python train.py --arch="conformer" --model="sound classifier" --dataset="single notes of musical instruments (NSynth)" --train_examples=184686 --gain_aug_db=6 --time_shift_ms=100 --n_mels=40 --hop_length=160 --input="log_mel" --spec_augment=true --win_length=400 --targets=["instrument family", "source"] --num_classes=[11, 3] --norm="layernorm" --activation="geglu" --mlp_ratio=3 --head_dim=64 --fused_qkv=false --qk_norm=true --layer_scale_init=0.1 --inner_norm=false --moe="expert_choice" --num_experts=16 --moe_every=2 --expert_mlp_ratio=1 --experts_per_token=1 --shared_expert=false --subsampling=2 --layers=12 --width=192 --positions="conv" --kernel_size=9 --label_smoothing=0.2 --loss="cross_entropy" --residual_init="none" --optimizer="soap" --beta2=0.95 --lr=0.0026 --beta1=0.9 --shampoo_beta=0.95 --eps=1e-08 --precondition_frequency=32 --max_precond_dim=1024 --one_sided=false --adamw_lr_other_params=0.0016 --grad_clip=0.5 --ema_decay=0.995 --steps=2800 --batch_size=64 --epochs=1.0 --lr_schedule="linear" --final_lr_fraction=0.05 --warmup_steps=140 --weight_decay=0.1 --adamw_weight_decay_other_params=0
Rows from block 9 of a small sound classifier, named by matrix and row number. Rows with one number within an expert belong to one neuron, the router's apart. Each number is 128 + 24 x the weight over its row's rms, rounded and kept within 0 to 255. All counts start at 0. Numbers have three digits each.
Before each expert's rows are labels from the 100 clips, of 14976, where the router gives the expert most weight on average: "strongest on" is what is common among them. Only what is clearly more common there than usual is listed. The data: single notes of musical instruments (NSynth). In brackets: how many of the 100, against the usual share in percent.
# router: router (model.blocks.9.mlp.router.weight, 16x192, trained with AdamW), inputs 0-63
# gate: expert gate (model.blocks.9.mlp.gate, 16x192x192), inputs 0-63
# up: expert up (model.blocks.9.mlp.up, 16x192x192), inputs 0-63
# down: expert down (model.blocks.9.mlp.down, 16x192x192, transposed), outputs 0-63

# expert 2
strongest on: acoustic (96 vs 32.5); vocal (75 vs 4.7); octave 4 (43 vs 17.2)
router.2:175156138146108144093157091128156151136134178106118076145133148149103089137123129117137066105084101167097165113091149116140107119123132155150124109116138155109115145169176089141127110120146131
gate.0:150131122150126135115122153188156143152129151118106118151115126109097102163095165104114150127112119129119094147147142127170094129121146166130093126105109104142136119118113123152121109117090123
up.0:134154119087142162132120133133125078127170113149126126141164143124106132114118156119073074162112187130099136136164111110072155146139114102102119105185114097136135146110097119095127139163104142
down.0:161134150152124159102150137123107159140155105126107147135204111119162129164145114137108125092157136087154137179137153129118096101125075121126135104127128128109122151142125102113160137129108126
gate.1:167135086129119093142128095162139128111134114129128124112105130131139130127095078144099158174111128129116152166145168078146116133104145135099139128110106144113149143183131186174142112132165137
up.1:142089121171116077119130138131149127124147109124105120133142173148122160119125140141122164134090138120142135125123130095117144123143166107141131150097114118137153125112132148172157111160114106
down.1:117153105105129110081140159107138114160103112132129142119116133131119088160109127113133119101102117131154163147137109169144136098143120159105155112100161122153175080113128130100108116103106163
gate.2:148155172175109164145103143147126113159099158127081105130108108157133077087104116122085154103110144179120080125130113130138134097108148149124097145115121131121140135153129145126128151110110131
up.2:112102155114129151123128169094127115130115126166062132108134137134126132110129159134127136124076112149095087129128083122108146071108102144117134129089112160138125082095151165117119137111128190
down.2:145121129127092169176165139099101105146110113153078122151122139123125136155090166157087113115090158183117126150129142122159155114114167158172125135132118131154111142117124088136092126108146123

# expert 6
strongest on: mallet (67 vs 10.8)
router.6:098128113143113121181101166135118116137158117172112159142138134155168104162134129133110110099137152131142139106142152159113179127161124079126146181084133098133154158135133161166124160150087127
gate.0:134169124135145119133131111170092094136092137135133126129153104106144111090103105127158135078093175145137130114130082098125140113133122119092133175133160134134113168164134141092147109163118084
up.0:115072071097163127137118134132122113132121109111104141132138144124080129166161140134117108155140124139122119129143136108100131150100118117196144082137101111086126153119113096104158161125170178
down.0:085150113116152101118108173131114084152124146157158124135137154147105124089146132098144132139091164167133138134158156135167113147126135119125134152136163144175167166116149128099153078092126152
gate.1:089138040136142145076118170159150139133092076102107130136163140107120119080135113133104149128147114140154142132123126108107109155122104121123149139116132156111169112145070087144125139156140097
up.1:130129074137101145112131160179131134106104142128094174098140134152135094102149128111130182164143103121156152114097153104089103177138086132156139155068154151115163137140072097139137134150140136
down.1:131129129117133136123144147101154118148149108112162149086090129132077161097113139157152108141117090113160148103132078140179115105108112149100158146140112138173121131144135132096124143113154107
gate.2:080102111144103158156129124123143144126115127134133146155115079135137082154174182132137106093113115126125107110116123177131146163161143125142137175149094133141132196113122102099122093154145126
up.2:113112091113127174121153109139157143133138160117135119124104104120116148154144179121156125109136115144109095133095129175113142115164135112124180136182081124126121158152117110105124129150121128
down.2:097121079102109130092120103139157137116147125151091127135107081096099125107122115095110097136125107129153144099135134153125104163125123076175123153086110118113147183154147132140136142150118172

# expert 4
strongest on: bass (91 vs 21.8); synthetic (91 vs 31.1); octave 6 (44 vs 11.7); octave 7 (39 vs 7.9)
router.4:096099146120129141135108126121107152109160080156122118121144119112132145150113110172159123131156086101147082103135121130122118132108135113076109158120149089083157092131085150133107177165165151
gate.0:099140133101146109136103108107103136146153127128167136114131130118107155131111138146147133112143089089144158122129132121157166135146137079135132130165136165131165155126097120155166141127116136
up.0:110152122082136106168095135075112133113155120110142134099115128103127150109155119148124148141125081100144150101139161111162162129074129135133133135138134146168181157116135120129143124097138133
down.0:139123113148159148100113128164149164138083115105132116144142146163114106167075107121138153119119141088116143120167084101131150146129114166097137076106074103083174125161109164118124144202138129
gate.1:124111080167167090139107115126140109139166135126137106144136102061136159091131141109130126136124123128080130135138101099153123150100125129167126138118111107110124142071108160100155133071114138
up.1:122184102138156157126131138126170118125146150134155131155117133088136138098154127139128155185141145119121131145113122119138142137084110143104091136084153099076163192102124124100156115085171117
down.1:111123126119122113162099118110126168137082105085072134120112115152127134115143108145117094109104116144124145179145146172159115111132166095127112139169105111126127121129131158096137084130117121
gate.2:116199101100145138119114140162138132130112145134172155101096122111085120129136165129135126167130157164145110114079191119108128122107118157195171158153109132104102125121106096116145086106156089
up.2:137153172136104131127141149093177113159103092153122152185127133153107144116165111114144128137132126152135138128140148142189115140138135141096103157106154150133130106149163160098138143164133146
down.2:094125136149083088122156145176116092133087095084115125150122155103111117117153144131101101076118168165122105129063100164135129120139104124116199114099152165120129155149130119164138130136115156

# expert 9
strongest on: synthetic (84 vs 31.1)
router.9:147159131131088098156127145136138130162159140105069146130111169108149157124137124159149122128141143138169141122138145167089139126123170125117108158061129114132158148152157101125091149120139119
gate.0:134143137141150117127137108140156172094116151123135096130133133094105107117075124101158130119094158128142141141107130157098122132159180117122148134142135134163148089154165060118127143104114139
up.0:138166159134119119095113073098120117143134115168173167135190134143136117086155095137164134124136107157139138102129096120126105149146095111109085122139102149127128140097105185122114106111109118
down.0:134152119098125126100144155159147127108129132144123132149149103120155143109110181145103115128100112111119122137166134131132116131136109152078153121135139162092140143148161143153148177148134155
gate.1:125177114120130112116118094126155092137120082135142119117102156142131129155054096141152132124153154145135138137151115120119124143099106146134121139145101107150134124152144168134130132093141125
up.1:128099158126160125120120157132139125107127117102164127081092134090126103114131083140101119148125108112088151112131113127140107065100139132149149129151112124104111166186153144123099102102114146
down.1:128163139099121115150114146140100143132114136115142137112110173112130147141174120083105141173148121124101138117118129119170116102114106139136127133127090126124115107137118118121103147151149121
gate.2:156202133153108073120149137133125135114111156127179077162143148163143118129130123162160110105123127199147115110082143097136176138069126156100101123145129100095153114119121154122085133120117131
up.2:189150177121107082141133114123133115131104164113136094135138125142117127116116139144156081156128134168140133132123119112128162129103128117107101120111119121096144114129182142144129131154139091
down.2:145067126124143090168115135137115146143155132109140116107125148094118137133103128126111112118126075123124117105140099088147109103148125139141132137116101166134121103117176098130094123109151141

# expert 7
strongest on: synthetic (81 vs 31.1); bass (62 vs 21.8)
router.7:133173103119140140114139139092139104098153117118128112133102148077163134135112130112123167143105104085083114137120095141163089113155099137157169108146105119080118178095118112131112113148138085
gate.0:104139138148113125164143180129129132138145091132117126123098164091100151139115147138170132129157144153109112093098177112128085114134140152158095127096093134130156184135130152117123116104167137
up.0:191080168115171142112139122159135097128156171114159105152137109168139122140123082115127131114110103106100110133130100139124148118117118124081159158135157119106128105144147097149121172166136131
down.0:143092129137139167154137107112121153117114135146137148134111116106146086154129130142096119146103101114128163107158140111099098124138175155127120054129104099078100144148107099065098100072121138
gate.1:134149100117139127084113137106110158107131163159116113120162148136196108128105141115114107143104125140132093118108092151124133164106063138160150091107141135106118133112154160086188142130122131
up.1:113100095131107101135119160146137091155127133108128090113089163155118152158160121100136105115151137145186146128112173123121180117149196111133105112134124113177129151104133154160109166119135090
down.1:146146149137142160128134073120130146088114122119134105114125135131182145086152135125119131103146118162088142114085160130125176166159154131137106143144145135134127135103162124118120149104129106
gate.2:115130153177146134193125100142119134096122150087117136118151151132138154148145136107109166143159145129101088147086061145139105113087121135134118115137120100155101110115129112091142108160072082
up.2:150123120092091138091149129112166129140152093167155141111100121080082125107149116110141154128074152121139136142139166083124157118161151115131146178142130163081149143136167167159113178118154149
down.2:154164112106151152139160113160189112123120100165120122169147135113106143127100119112136137123107126106098136102121139125157119118115123142170156092156130138156145152085103124160135111179132136

# expert 11
strongest on: keyboard (91 vs 15.5); acoustic (73 vs 32.5); octave 6 (28 vs 11.7)
router.11:168117104155115171122132096129140146158156169130148093114146099097079191140132108138148124142112165174170142101155106120134154154123141091130116145135107095149109105117104149097137133134148104
gate.0:157092144124131107171114111084123151115148149139135160109106112166143127121091110102179105140056159100153110123136061124125130142157151099136127134121136071152151114145112102154116124111127121
up.0:143152124110109124138111116138125138098127150131138139114100083141147149092112106118161122123122118116143127163135088170120131168112168153106106112100138099145137060174128124102122136138126111
down.0:135149110097102072096147123170143102097151122093130124095115094144130141125126119132136094133149125153134106164137111115140147101103127115157152157118125110134169148149115129088148151157132135
gate.1:148111155100099136120158114130115116113139153128083109116122116118123109098129136147121133123134145165158128112126137100122147134165151137143114128090099118147134138114156134129171137116152122
up.1:086164110156139124151118122126133138129096101124172149164105151136160123167120111131123118151138096086117106141145131140131112142109093140109152156148152123138065120125100125133094119136146156
down.1:140123114123136179163132153109073118146122144128114122105130109176126127146104124106121113131073141098119131132142122127116116156111117121147110157116148147119116145113123132102133110080115164
gate.2:167134123100093149120146104104119125144127126108153131092113116101119149139114164118117107089085113098058149087116115137110144102151144129138109115120118167155112164118169167110125122085045120
up.2:104118146116161129139107134135139118120126128097098127144160129132143098138156099122130141126167116145171146147131078134130140092126129139107134148117154142133123092124089122133143135150181160
down.2:144085127134135077110127073125120134132137129116152158138106121169085167158132130126128088147126135154137121121087134142143092113110104154173146087168107134172121146129128128135093188136119134

# expert 14
strongest on: synthetic (77 vs 31.1); octave 7 (52 vs 7.9); bass (51 vs 21.8); octave 6 (38 vs 11.7)
router.14:119138133090131122130103177169129123125120099167095144145120163164128089130117146150105126149122120130125128102163158156128155108110131100103131144104157102135128105115102152121082143151127138
gate.0:126068122116121093170137147124169148119104081137117148115087105171131141129126132158108144163116141156175139126153128129114155161158129161078127129104088107152157119112110167092121134114160083
up.0:134146147123161105186176110111151122149146117127122168103145109159140131089099158176112147188121159142128127144133112156094162144114103133084135126095118102126126143112143098106127148143120093
down.0:093131153110131130130135136124115121137103147084141118124112160132152066127149113142120134109175150133116133104114108116114084158130071092083138124141117126184101124149079096123151108127121142
gate.1:141104161094132121107120117194129115119135128145143136097137147114120112108095164129172120125175145115159168144128152170105128156126104129153123134137118154113140142173169109191087139124135118
up.1:138133116111158113118114116154074129128182131122162144133089149114103089052102149126173129121162109118163112089135140143104146195100126138149111103100102163097128142168143112158093153134124119
down.1:137102134150103159121149142110124109106082117112105160140147148119154132137103079177122131115126175119151124137132114108109156143089126136132147135147132153141091147147146102174136127122146084
gate.2:106168153140065111114103111107166129120115138108129127144134135138107146149142103157127148107146113133106137151090156115111163135118151117162141113172155161177113130151168128106141142122132155
up.2:099106095147199093160148083084136129111172148129097101106113118128140130139146127146086128147135131143125141148119109166103123133140130087125119112110136144094116096145101147130120113172106144
down.2:150128146131157129138120176104142130162131144117098158141174146140139141156081104124089129133157156156148131130093138099121105136111167150147099130128181069135163098166109126127121122120151120

# expert 8
strongest on: electronic (73 vs 36.4); octave 2 (54 vs 14.2); keyboard (51 vs 15.5)
router.8:128110125132139121162114150120108140150126132129096161118107104129102109148146154124105131130124091084122117154143109134131177137097153145073129099078123123138121127133143166118157138149137115
gate.0:156123104125151134128087114119195117131119127117124080129137100123093118144141080136162105101123121122158146150107104111124112106159132155165136116192153150150164158138126138124171109097145108
up.0:127134158146093094109123059124164149171139127138095129101149155105133097121124140133117129095121096148154142116125110134098101119080096156160128156139138141133129159075105156128129120126139122
down.0:107125167102147106137145124112109142138162138146115131109135146174159121137147114138120115113043133129111114155118162148142163099106105094135146114119124127110150078129085115136156152107079136
gate.1:116099067155123110092124137162119159121135115185133126090136134139104115123129137114091115147137113141100121080087151118151117121127156126119126160121123126129155157161122131118160141133135118
up.1:145122133122130137112090103150075093106091101130149168139141089142174115101133079098121149124120167148136129148143179134137122161124152121170092134146106110094131131096096099169175117157137128
down.1:138097113119097144126106101146157128102129126159194186150125136133143116100127119129082141131151114157113145141095112119139130091158099141124157104110097126106157120121104168146095130108068140
gate.2:156117092160093134094123122186108134173140085141130130194135103143126128090089115121116136136167145134095139098112131148111151146141116127116117139154134116144150129146156123144115132138130112
up.2:081124099081192127130113103104182149105097138130157128139055119145139089145104090133124148183120091086144147104153119126156088133141140119128154088091104109159115103142136086132120146165182155
down.2:085109159177191138136104118122162103151118101142120121114137130091086125147136129153124145116153154163159087165172136139097099061155116147139136110130160155130117148139152123105071119106130127