Rows from block 7 of a small sound classifier, named by matrix and row number. Rows with one number within an expert belong to one neuron, the router's apart. Each number is 128 + 32 x the weight over its row's rms, rounded and kept within 0 to 255. All counts start at 0. After the name is the row's rms in percent of the matrix's.
Before each expert's rows are labels from the 100 clips, of 14976, where the router gives the expert most weight on average: "top examples" is what is common among them. Only what is clearly more common there than usual is listed. The data: single notes of musical instruments (NSynth). In brackets: how many of the 100, against the usual share in percent.
# router: router (model.blocks.7.mlp.router.weight, 16x192, trained with AdamW), inputs 0-95
# gate: expert gate (model.blocks.7.mlp.gate, 16x192x192), inputs 0-95
# up: expert up (model.blocks.7.mlp.up, 16x192x192), inputs 0-95
# down: expert down (model.blocks.7.mlp.down, 16x192x192, transposed), outputs 0-95

# expert 1
top examples: acoustic (89 vs 32.5); octave 5 (73 vs 16.2); vocal (50 vs 4.7); instrument family: flute (35 vs 3.1)
router.1 092 [189 167 155 123  73 121 124 159 184 136 130 138 154 100 168 124 125 156 153 159 156 101 179  68 106 103 154 144 116 128 147 135 130  37 110 176 100 122 150  96 125 146 182 146 168  98 146 133 131 129 115  97 151 131  95 179 116  89 144 109 147 117 148 139 168  89 194 207 122 143  97  91 120 163 122 159 102  60 128 138 119 142 132 116 196  80 181  96 110 118 148  71 114 188 127 153]
gate.0 083 [128  54 131 174 157 136 210 131 160 101 126 141 136  76 109 135 157 175 175 198  87  63 144 133 158 193 140 154 113 154 152 135 121  67 111 140 124 109  74 135 133 123 166 133  65 144 128 126 105  85 122  74  71 138 123 124 128 134 125 154 113 127 116 135  50  90 127  65 100 126 156 115 116 173  94  58 135 194  92 183  94 153 167 158  95 139 126 108 117 172 160  87 125 141 120 172]
up.0 103 [131 180 199 136 106  78 128 119  97 118 133 170 153 166 172 146  90 119 172 131 121 150 149 113  99 148 121 123 125 182 112 132 133 174 129 121 118 106 143 180 118 107  60 172 150 104 100  67  86 118  80 144 128 169 139 177 110 127 165 103 149 117  92 157 107 176 185  96 163 127 149  90 134 184 147 119 124 104 147  46 144 149 106 146 153 128  87 133 120 154  45 158 150  92 134 102]
down.0 087 [138 137 156 129 128 171 119 117 134  97 111 138 154 125 132 185 110 136 152 133 132 102 130 113 101 108  62  95 161 151 114  81 151 110 119  92 106 144 116 125 110 112 107 158 144 110 105 118  73 153 154 111 104 170 161 121 153  94 127 144 160 180 123 161  94  87 147  67 124 157 101 137 175 115 109  83 164 106 123 150 115  88 125  43 115 155 162  32 112 129 178 112 126 148 139 127]

# expert 12
top examples: synthetic (72 vs 31.1); bass (54 vs 21.8); octave 7 (27 vs 7.9)
router.12 102 [ 91 112 147 136 121  55 169 127 155 178 120 169 139 149 118 104  98 100 141 124 156 156 146 151 167 112 165 127 164  85 179 175 173 129 155 155  88 133 178  99 135  79 158 127 118  58  75 127 124  94  99 194 119 123 143  75 146 154  94 128 105 115 143 160 123  85 155  93  95 109 143 150 171 141 164 138  80 189 131 138 143 108 145 144 126 174 112  61 129 138 177 122 120 132 134  88]
gate.0 111 [ 78  85  43 128 165 131 145 119 103  75 144 100 111 120 192 154 101 127 118 127 113 130 115 118 118  89  66 115  80 146  85  73 109 169 143 178 126 139 113 106 154 106 122 124  81 101 117 109  98 187 140  92 149 209 104 137 101 171 143 210 123 154 191 168 157 129 177 164  93 150  79 149 176 141 157  78  91  98 171 110 127 129 169 151  59 160 104 132 120 140 158  70 123 109 151 184]
up.0 104 [ 94 184 163  95 160 128 163 177 134  43  76 120 136 141  53 123 148 153 136 115 208 142 147  76 130 146 189 138 149 113 155  95 111 105 112  60 156 151  89 159 140 151  96 148 146 132 130 153 103 110  95 143 121  53 137 107 135  68 108  71 177 122  95  90 127  90 104  84 131 109 183  74 149 109  99 139 125 176 179  88 182  85 129 139 153  58 136 126 115  97 102 146 113 144 104  61]
down.0 104 [ 71 142 123 119 111  78  79 191 118  97 150  90  95 105 125 159 150 155  53 145 108  83 143 150  87  49 116 100 168 199  95  94 126 173 167 138 163 129  72 131 144 147  85 177 124 219 138 143 141 166 201 121 133 161 138  96 159 161 185 120 151  94 107 147 118 185 147 139 109  79 138  96 189 153 147 133 140 112 151 139  96 137 186 107  84  77 156 120  93 117 134 124  65 130 169 143]

# expert 7
top examples: synthetic (82 vs 31.1); bass (52 vs 21.8)
router.7 117 [107 125 136 116  98 133  89 140 121 103 125  72  84 108  88  86 137 117 149  99 118 112 175 107  97  91 119 122 116 194 109  97  97 110  94 157 189  52 113  93 121 113 150 168  58 145 190 162 144 184 119 132  76 100 175 101 148 104 165 147 105  98  77  67 131 141 205 100  90 106  86 145  75 114 177 146 123  57  98 121  91 139  83  98 133 124 163 150 180 133  76  88 169 177 187 104]
gate.0 128 [ 74 103 152 103 116 141 176 164 138 165 122 115  88 132 101 129 127 113 166  82 191  74 127 153 103 144 112 125 149 129  74 142 134 122 122 175 161 130 190 126 136 120  34 137 169 169 170  78 104 103 123 167 150  97  97 104  54 139 184 135 109  88  99 100  92 132 100 177  79 112 133  90 180 101 140 142 104 118 142 145 120 150 143 112 122 107 124 106  52 134  86 130 170 160 158 186]
up.0 118 [ 81 122 145 107 113 178 169 152 122 173  65  98 120 113 132  97  99  92 118  93 196  72 149 111 113 152 130 138 146 120 123 112 120 120 136 145 180 110 220 174 172 157  77 142 167 174 193 126 102  95 131 167 104 137 131  93 127 123 175 164 121  91 141  73 105 160 142 171 104 101 114  57 106  87 144 115 110  93 106 106 100 133 148 153  84  68 120 101  72 120 134 108 184 173 191 131]
down.0 116 [116 141  90 169 149  62 151 123 130  59 194 117 102  65 138 178 117 208  99 149 145 129 127 125 109 127  54 140 128 196 137 161  94 169 135 117  93 139 158 165 108 144 143 148  70 167  93 173  96  91 140  73 147 117 157  65 129 134 151  32 175 135 110 128 139 139 183 104  96 114  80 123  69 151  63 110 104 140 162 141 148 125 127  92 120  94 129 152 106 152 141 102  96 128 168 114]

# expert 15
top examples: guitar (48 vs 13.1); bass (44 vs 21.8); octave 1 (36 vs 12.1); octave 2 (32 vs 14.2)
router.15 086 [127  91 109 113 190  96 161 127 105 106  93 115 103 118 119 140 109 117 111 113 102 163 161  69 124 176  97 168  62 106 107  95  94 127 125 128 169 128 102 150  84 111 120  93 125  84 141 114 153 100  90 126 124  94 105 132  94 138 119  63 140 139 125 142 119 222 157 162 108 101 166  73 190 126  83 146 171 160  95 123 157 141  78 157  95 158 129 132 172 192  91 161  78 121 208  82]
gate.0 112 [129 137 148 159 146 164 118 148 106  99 103  84 111 124 131 104  35 131 142 123 101  88 138 126 164 130  74 149 104 113 115 185 114 174 136 198 121 124 152 131 145  85 171 129 129 132  60 135 104  88 149  95 118 112 171 137  70 113 100  96 168 191 122 124  56 173 216 140 179 122 226 153  89 146  93 151 111  91 102 120  91 192 108  58  84 149  57  91 187 193 117 138 122 112 173 143]
up.0 114 [143 144 122 155 147 121 147 157 110 125  78  98  98 127 137 150  49 107 163 160  88 114 169 170 100 134 101 118 108  94  78 171 125 175 138 188 104 150 137  87 122  82 183 134 119 122 103 131 112  83 132 117 135 128 209 146  94 127  60 125 169 167  67 152  87 195 146  92 183 134 198 162  76 139 118 105 149 105 109  85  87 218 120  81 136 126  70 105 161 148 102 160 150  95 184 184]
down.0 111 [ 76 132  87 100 118 137 191 138 163 110 158 156 141 174 157 143 154 150 115 113 129 130  83 119 153 113 140 132 143  55 126 117 115 111 104 116 142  95 178  95 118 105  72  59 102 107 128 146 132 106  74  75  96 142 203 115  83 135 106 164 136 199 181  87 130  96  80  99 126 128 130 142 159 194 121  58 136 151 120 107  78  89  69 127 105 120 231 117  81 103 177  85 173 105 109 145]

# expert 10
top examples: synthetic (75 vs 31.1); bass (51 vs 21.8); octave 7 (50 vs 7.9)
router.10 101 [102 101  94 114 153 153 109 181  86 109 150  73 148 136 129 165 171  95  92 134 132 119 139 100 174 130 153 183 116 108  95 125 110 129 145 128 165 205 118 128 126 152 113 132 133 119  70 208 134  97 164 156 142 105 195 101 128 106 125 123 125 170 136 148  69  96 182  87 132 122  86 178 115 163 183 136 137  96 125 125 130 116  69 115  87 101  95 120 114 136 116 144 133  97 149  71]
gate.0 082 [109  90 139 149  88 136 110 158 171 126  94 133 127 116 158 148 112 120 121 170 137 185  51 122 140 194 165 186 144 120 141 108 146 159 132 180 145  78  87  94 138  80  81  85 153 129 107 133 139 138 119 159 167 109 105  88  81 131 127 150 139 149 188 146 155 197  92  67 184 201  55 109  49  86 126 112 104 184 153 148 138  98 122  74 165 120 149  91  94 157 117 128  94 159 200 131]
up.0 085 [126 146 162 122 134 188 161 105 135 119 140 125 129 161 131 143 139  97  72 158 130  80 102  76 103 134  96 139 176 153 148 141 196 230 143 173 148 118 132 154 117 222 120  86  68 132 102 109 139 153 119 195 130 118 168 134 113 135 144 126  96 162 129 155 144 133 166  39 127  76  87 100 124 119 177 120  97  48 129 124  91 169 148 178 154 145 150 103 129 133 109 166 121 171 164 131]
down.0 079 [151 102 126  88 128 116 210 102 111 170  68 134 123 129 123 138 131 107 124 164 121 117 152 115 164 176 104 118  99  83 130 138 136 114 151 128 177 190 124  58 125 122 173 105 140 149 111  96  79 129 129  76 142 167  82 120 149 157  99 133 155 155  97 149  97 115  67 167 153 157 116 115 212 131 197 109 102  86 146 159  67  98 132 137 108 111  41 139 121  99  94 108 170 103  94 151]

# expert 13
top examples: synthetic (71 vs 31.1); vocal (44 vs 4.7)
router.13 102 [180 212 123 106 103 127  88 113 171  98 127 134  76 137 138 109 116 167 138 119 177 133 104  76 105  42 122 117  97 107 158 126  76 121 131  80 122 110 147 176  72 141 101  92 143 141 160 111 123  90 175 127 184 137  74 123 116 113 104 124 129 135 139  86 163 181  93 117 109  99 161 118 170 146 104 139 147 112 155 118 102 161 163 192  88 120 108 174  99 112 111 146 148 143 109  88]
gate.0 099 [178 116 145 138 174 103 115 137 139  77 166 127 117  92 150 141 134  79 162 164 145 130 138 154 171  82 150 109  63  94  66 132 127 197 107  90 139 146 152 131 135 123  37 210 144 157 153 198 118 106 137 154 165 156 129 101 127 177  71 101 150 116 157 146 124 154 147 163 102  70 120  95 160 159 134 119 139 158 156 104 174 189  64 145 132 127 126 108 142 128  96 125 147  77 103 106]
up.0 097 [212 107 105 128  67 149  52 119 125 110 139  76  79  91 142 107  95 134 150 155 107 166 140 131 134 158 136  98 123  75 127 113 104 195 106  38 112 115 125 142  94  80 101 130 170 144 234 175 103  80 157 122 146 165 119 119 148 185  80 134 160 130 156 155 105 139 134 150 182 118 113 103 106 148 161 115 160 115 138 153 155 155  62 146  88 134 152 124 124 114 101 125 113  81  97 114]
down.0 094 [154 161 100 141  83  91 151 133 125  91 118 137  83 123  72 169 133 127  96 102 108  96 129 161 119 127 128 194 134 127 130 111 105 111  93  87  85 137 163 173 100  52 111 133 104  95  93 146 143 153  78 108 121 159 119 152  87 111 154 173 148 116 148 113 121 103 123 127 118  96 114  77 113 119 163 105 111 169 156 100 120  79 210 124 114 113 121 127 184 147 129  99 105 129 136 118]

# expert 8
top examples: electronic (87 vs 36.4); keyboard (82 vs 15.5); octave 2 (41 vs 14.2)
router.8 105 [101 112 101 108  76 107 158  64 106  93 139  84  79 121  89  97 101 135 111 124 117 137  73 135 148 157 176  71 163  96 102 135 102 138 119 156 133 116 141 187  86 145 120 100 116 121  44 113 125  79 164 167  99 150 127 152 150 182 103 130 114 191 118 131  99 113  88  95 102 127 162 149 129 170  64 112 122 128 104 174  73 127 154 157 130 128  96 114  90  88 169 129  79 117 110 140]
gate.0 108 [142 126 116 152  90  79 121  99 154 138 127 115  90 145  59 164 186 130 114  88  92 116 191 153  75 132  44  69 124 164 106 115 124 105 139 117 131 153 135 129 132 131  93 126  89  94 106 124 121 118 155 128 124 137 158 120 113 138 105 123 106  94  96  77 124 101 175 140 169 141  87 121 164 152 111 133 154 158  58 190 101 152 185 171 128 114 167  71 148 126 159  87 169 180 167 166]
up.0 111 [117 137  90 133  64  52 179 120 173 118 123 127 111 117 104 137 144 149 118 108 111 124 159 127 104 192 114 111 125 136  71  97 141  70 118 133 116  82 100 117 144 144  91 149 121  64  59 109 150 113 167 123 108 115 176  72 148 152 122 112 122  71  94 150 161  89 155 164 127 125 125 115 149 165 137  90  90 118  63 163 113 166 169 166 167 120 170  84 175 131 144 114 174 154 150 143]
down.0 114 [140 160 167  96  44 180 123 125 114 119  66 130 147 129  72 111  41 105 106 114 128 102 103 110 117 206 175 103 130 143 150 140  99 116 136 122 155 157 120  96 123  77 140 132 170 155 181  92  99 160 142 140 145 128 185 142 153 173 173 109 145 124 200 103  89 128 130 128 163 160 146  84 116 156 129 135 109 142 161 111 107 130 109  92 136 100 126  47  84 129 160 139 137 116 123 150]

# expert 2
top examples: organ (100 vs 11.8); electronic (100 vs 36.4); octave 1 (61 vs 12.1); octave 2 (38 vs 14.2)
router.2 104 [146 169 125 116 106 124 146 147 113 164 137 148 184  98 144  88 114  59  96 127 104 137 157 182 118  97  45 101  93 146 143 109 140 147 122 162 204  98 114 201 138 126 160 121 165 138 110 160 133 129 116 142 168 132 130 127 113 131 155 114 114  90 135 124  66 171 135 146 129  58  61 131 113 169 143 123 144 155 146 153  90 105 150 154  85 140 142 150 110 112 129 132  78 105 156  97]
gate.0 076 [144  69  99 143 114 155 152 121 143 100 157 140 132 131  88 154 176 106 162 138 177 128 141 117 165 108  67 100 112 151 119 123 171 135 136 177 125 153  74 145 119 138 184 117 194 158  84 162  98 113 121 105  82 107  92 147  59 103 105 108 134 110 158 134 187 119 147 160 141 153 164  93 163 127 154 128 135 158  82 192 154 122 114 148 116 114 191 140 157 131 127 145 145 142 135 125]
up.0 078 [ 82 173  96 123 143 110 103 127  69 139 164 129 151 145 103 142 205 182 163 141 102  68 149 126  49 154 118 121 120  62  91  97 110 122  89 195  81 116 107 152 117 124  75 136  75  74  95 143 128 128  89 176 100 132 126 104  66 103  75 137 144 128 153 131 129 128 109 113  85 183 174 101 102 142 123 170 135 149  72 108 187 112 116  86 123 149  86 135  97 108  99 151  96 133 135 120]
down.0 082 [ 80 176 133 124 148  93 141 125 126 151 135 131 112 125 136 185 150  68 135 103 100 116 140 120 125 129 155 126 113 218 140 133 105 157 109 141  98 113  97  84 114 123 131 144  92 141 119 119 137  95 137 116 163  85  89 132  97  85 187 148  96 121 242 127 106 148 126 194 147 141 139  94 121 125 121 131 163 162 105 186 103 134  53 164  87  85 108 178 160 153 172 155 129 114 155 123]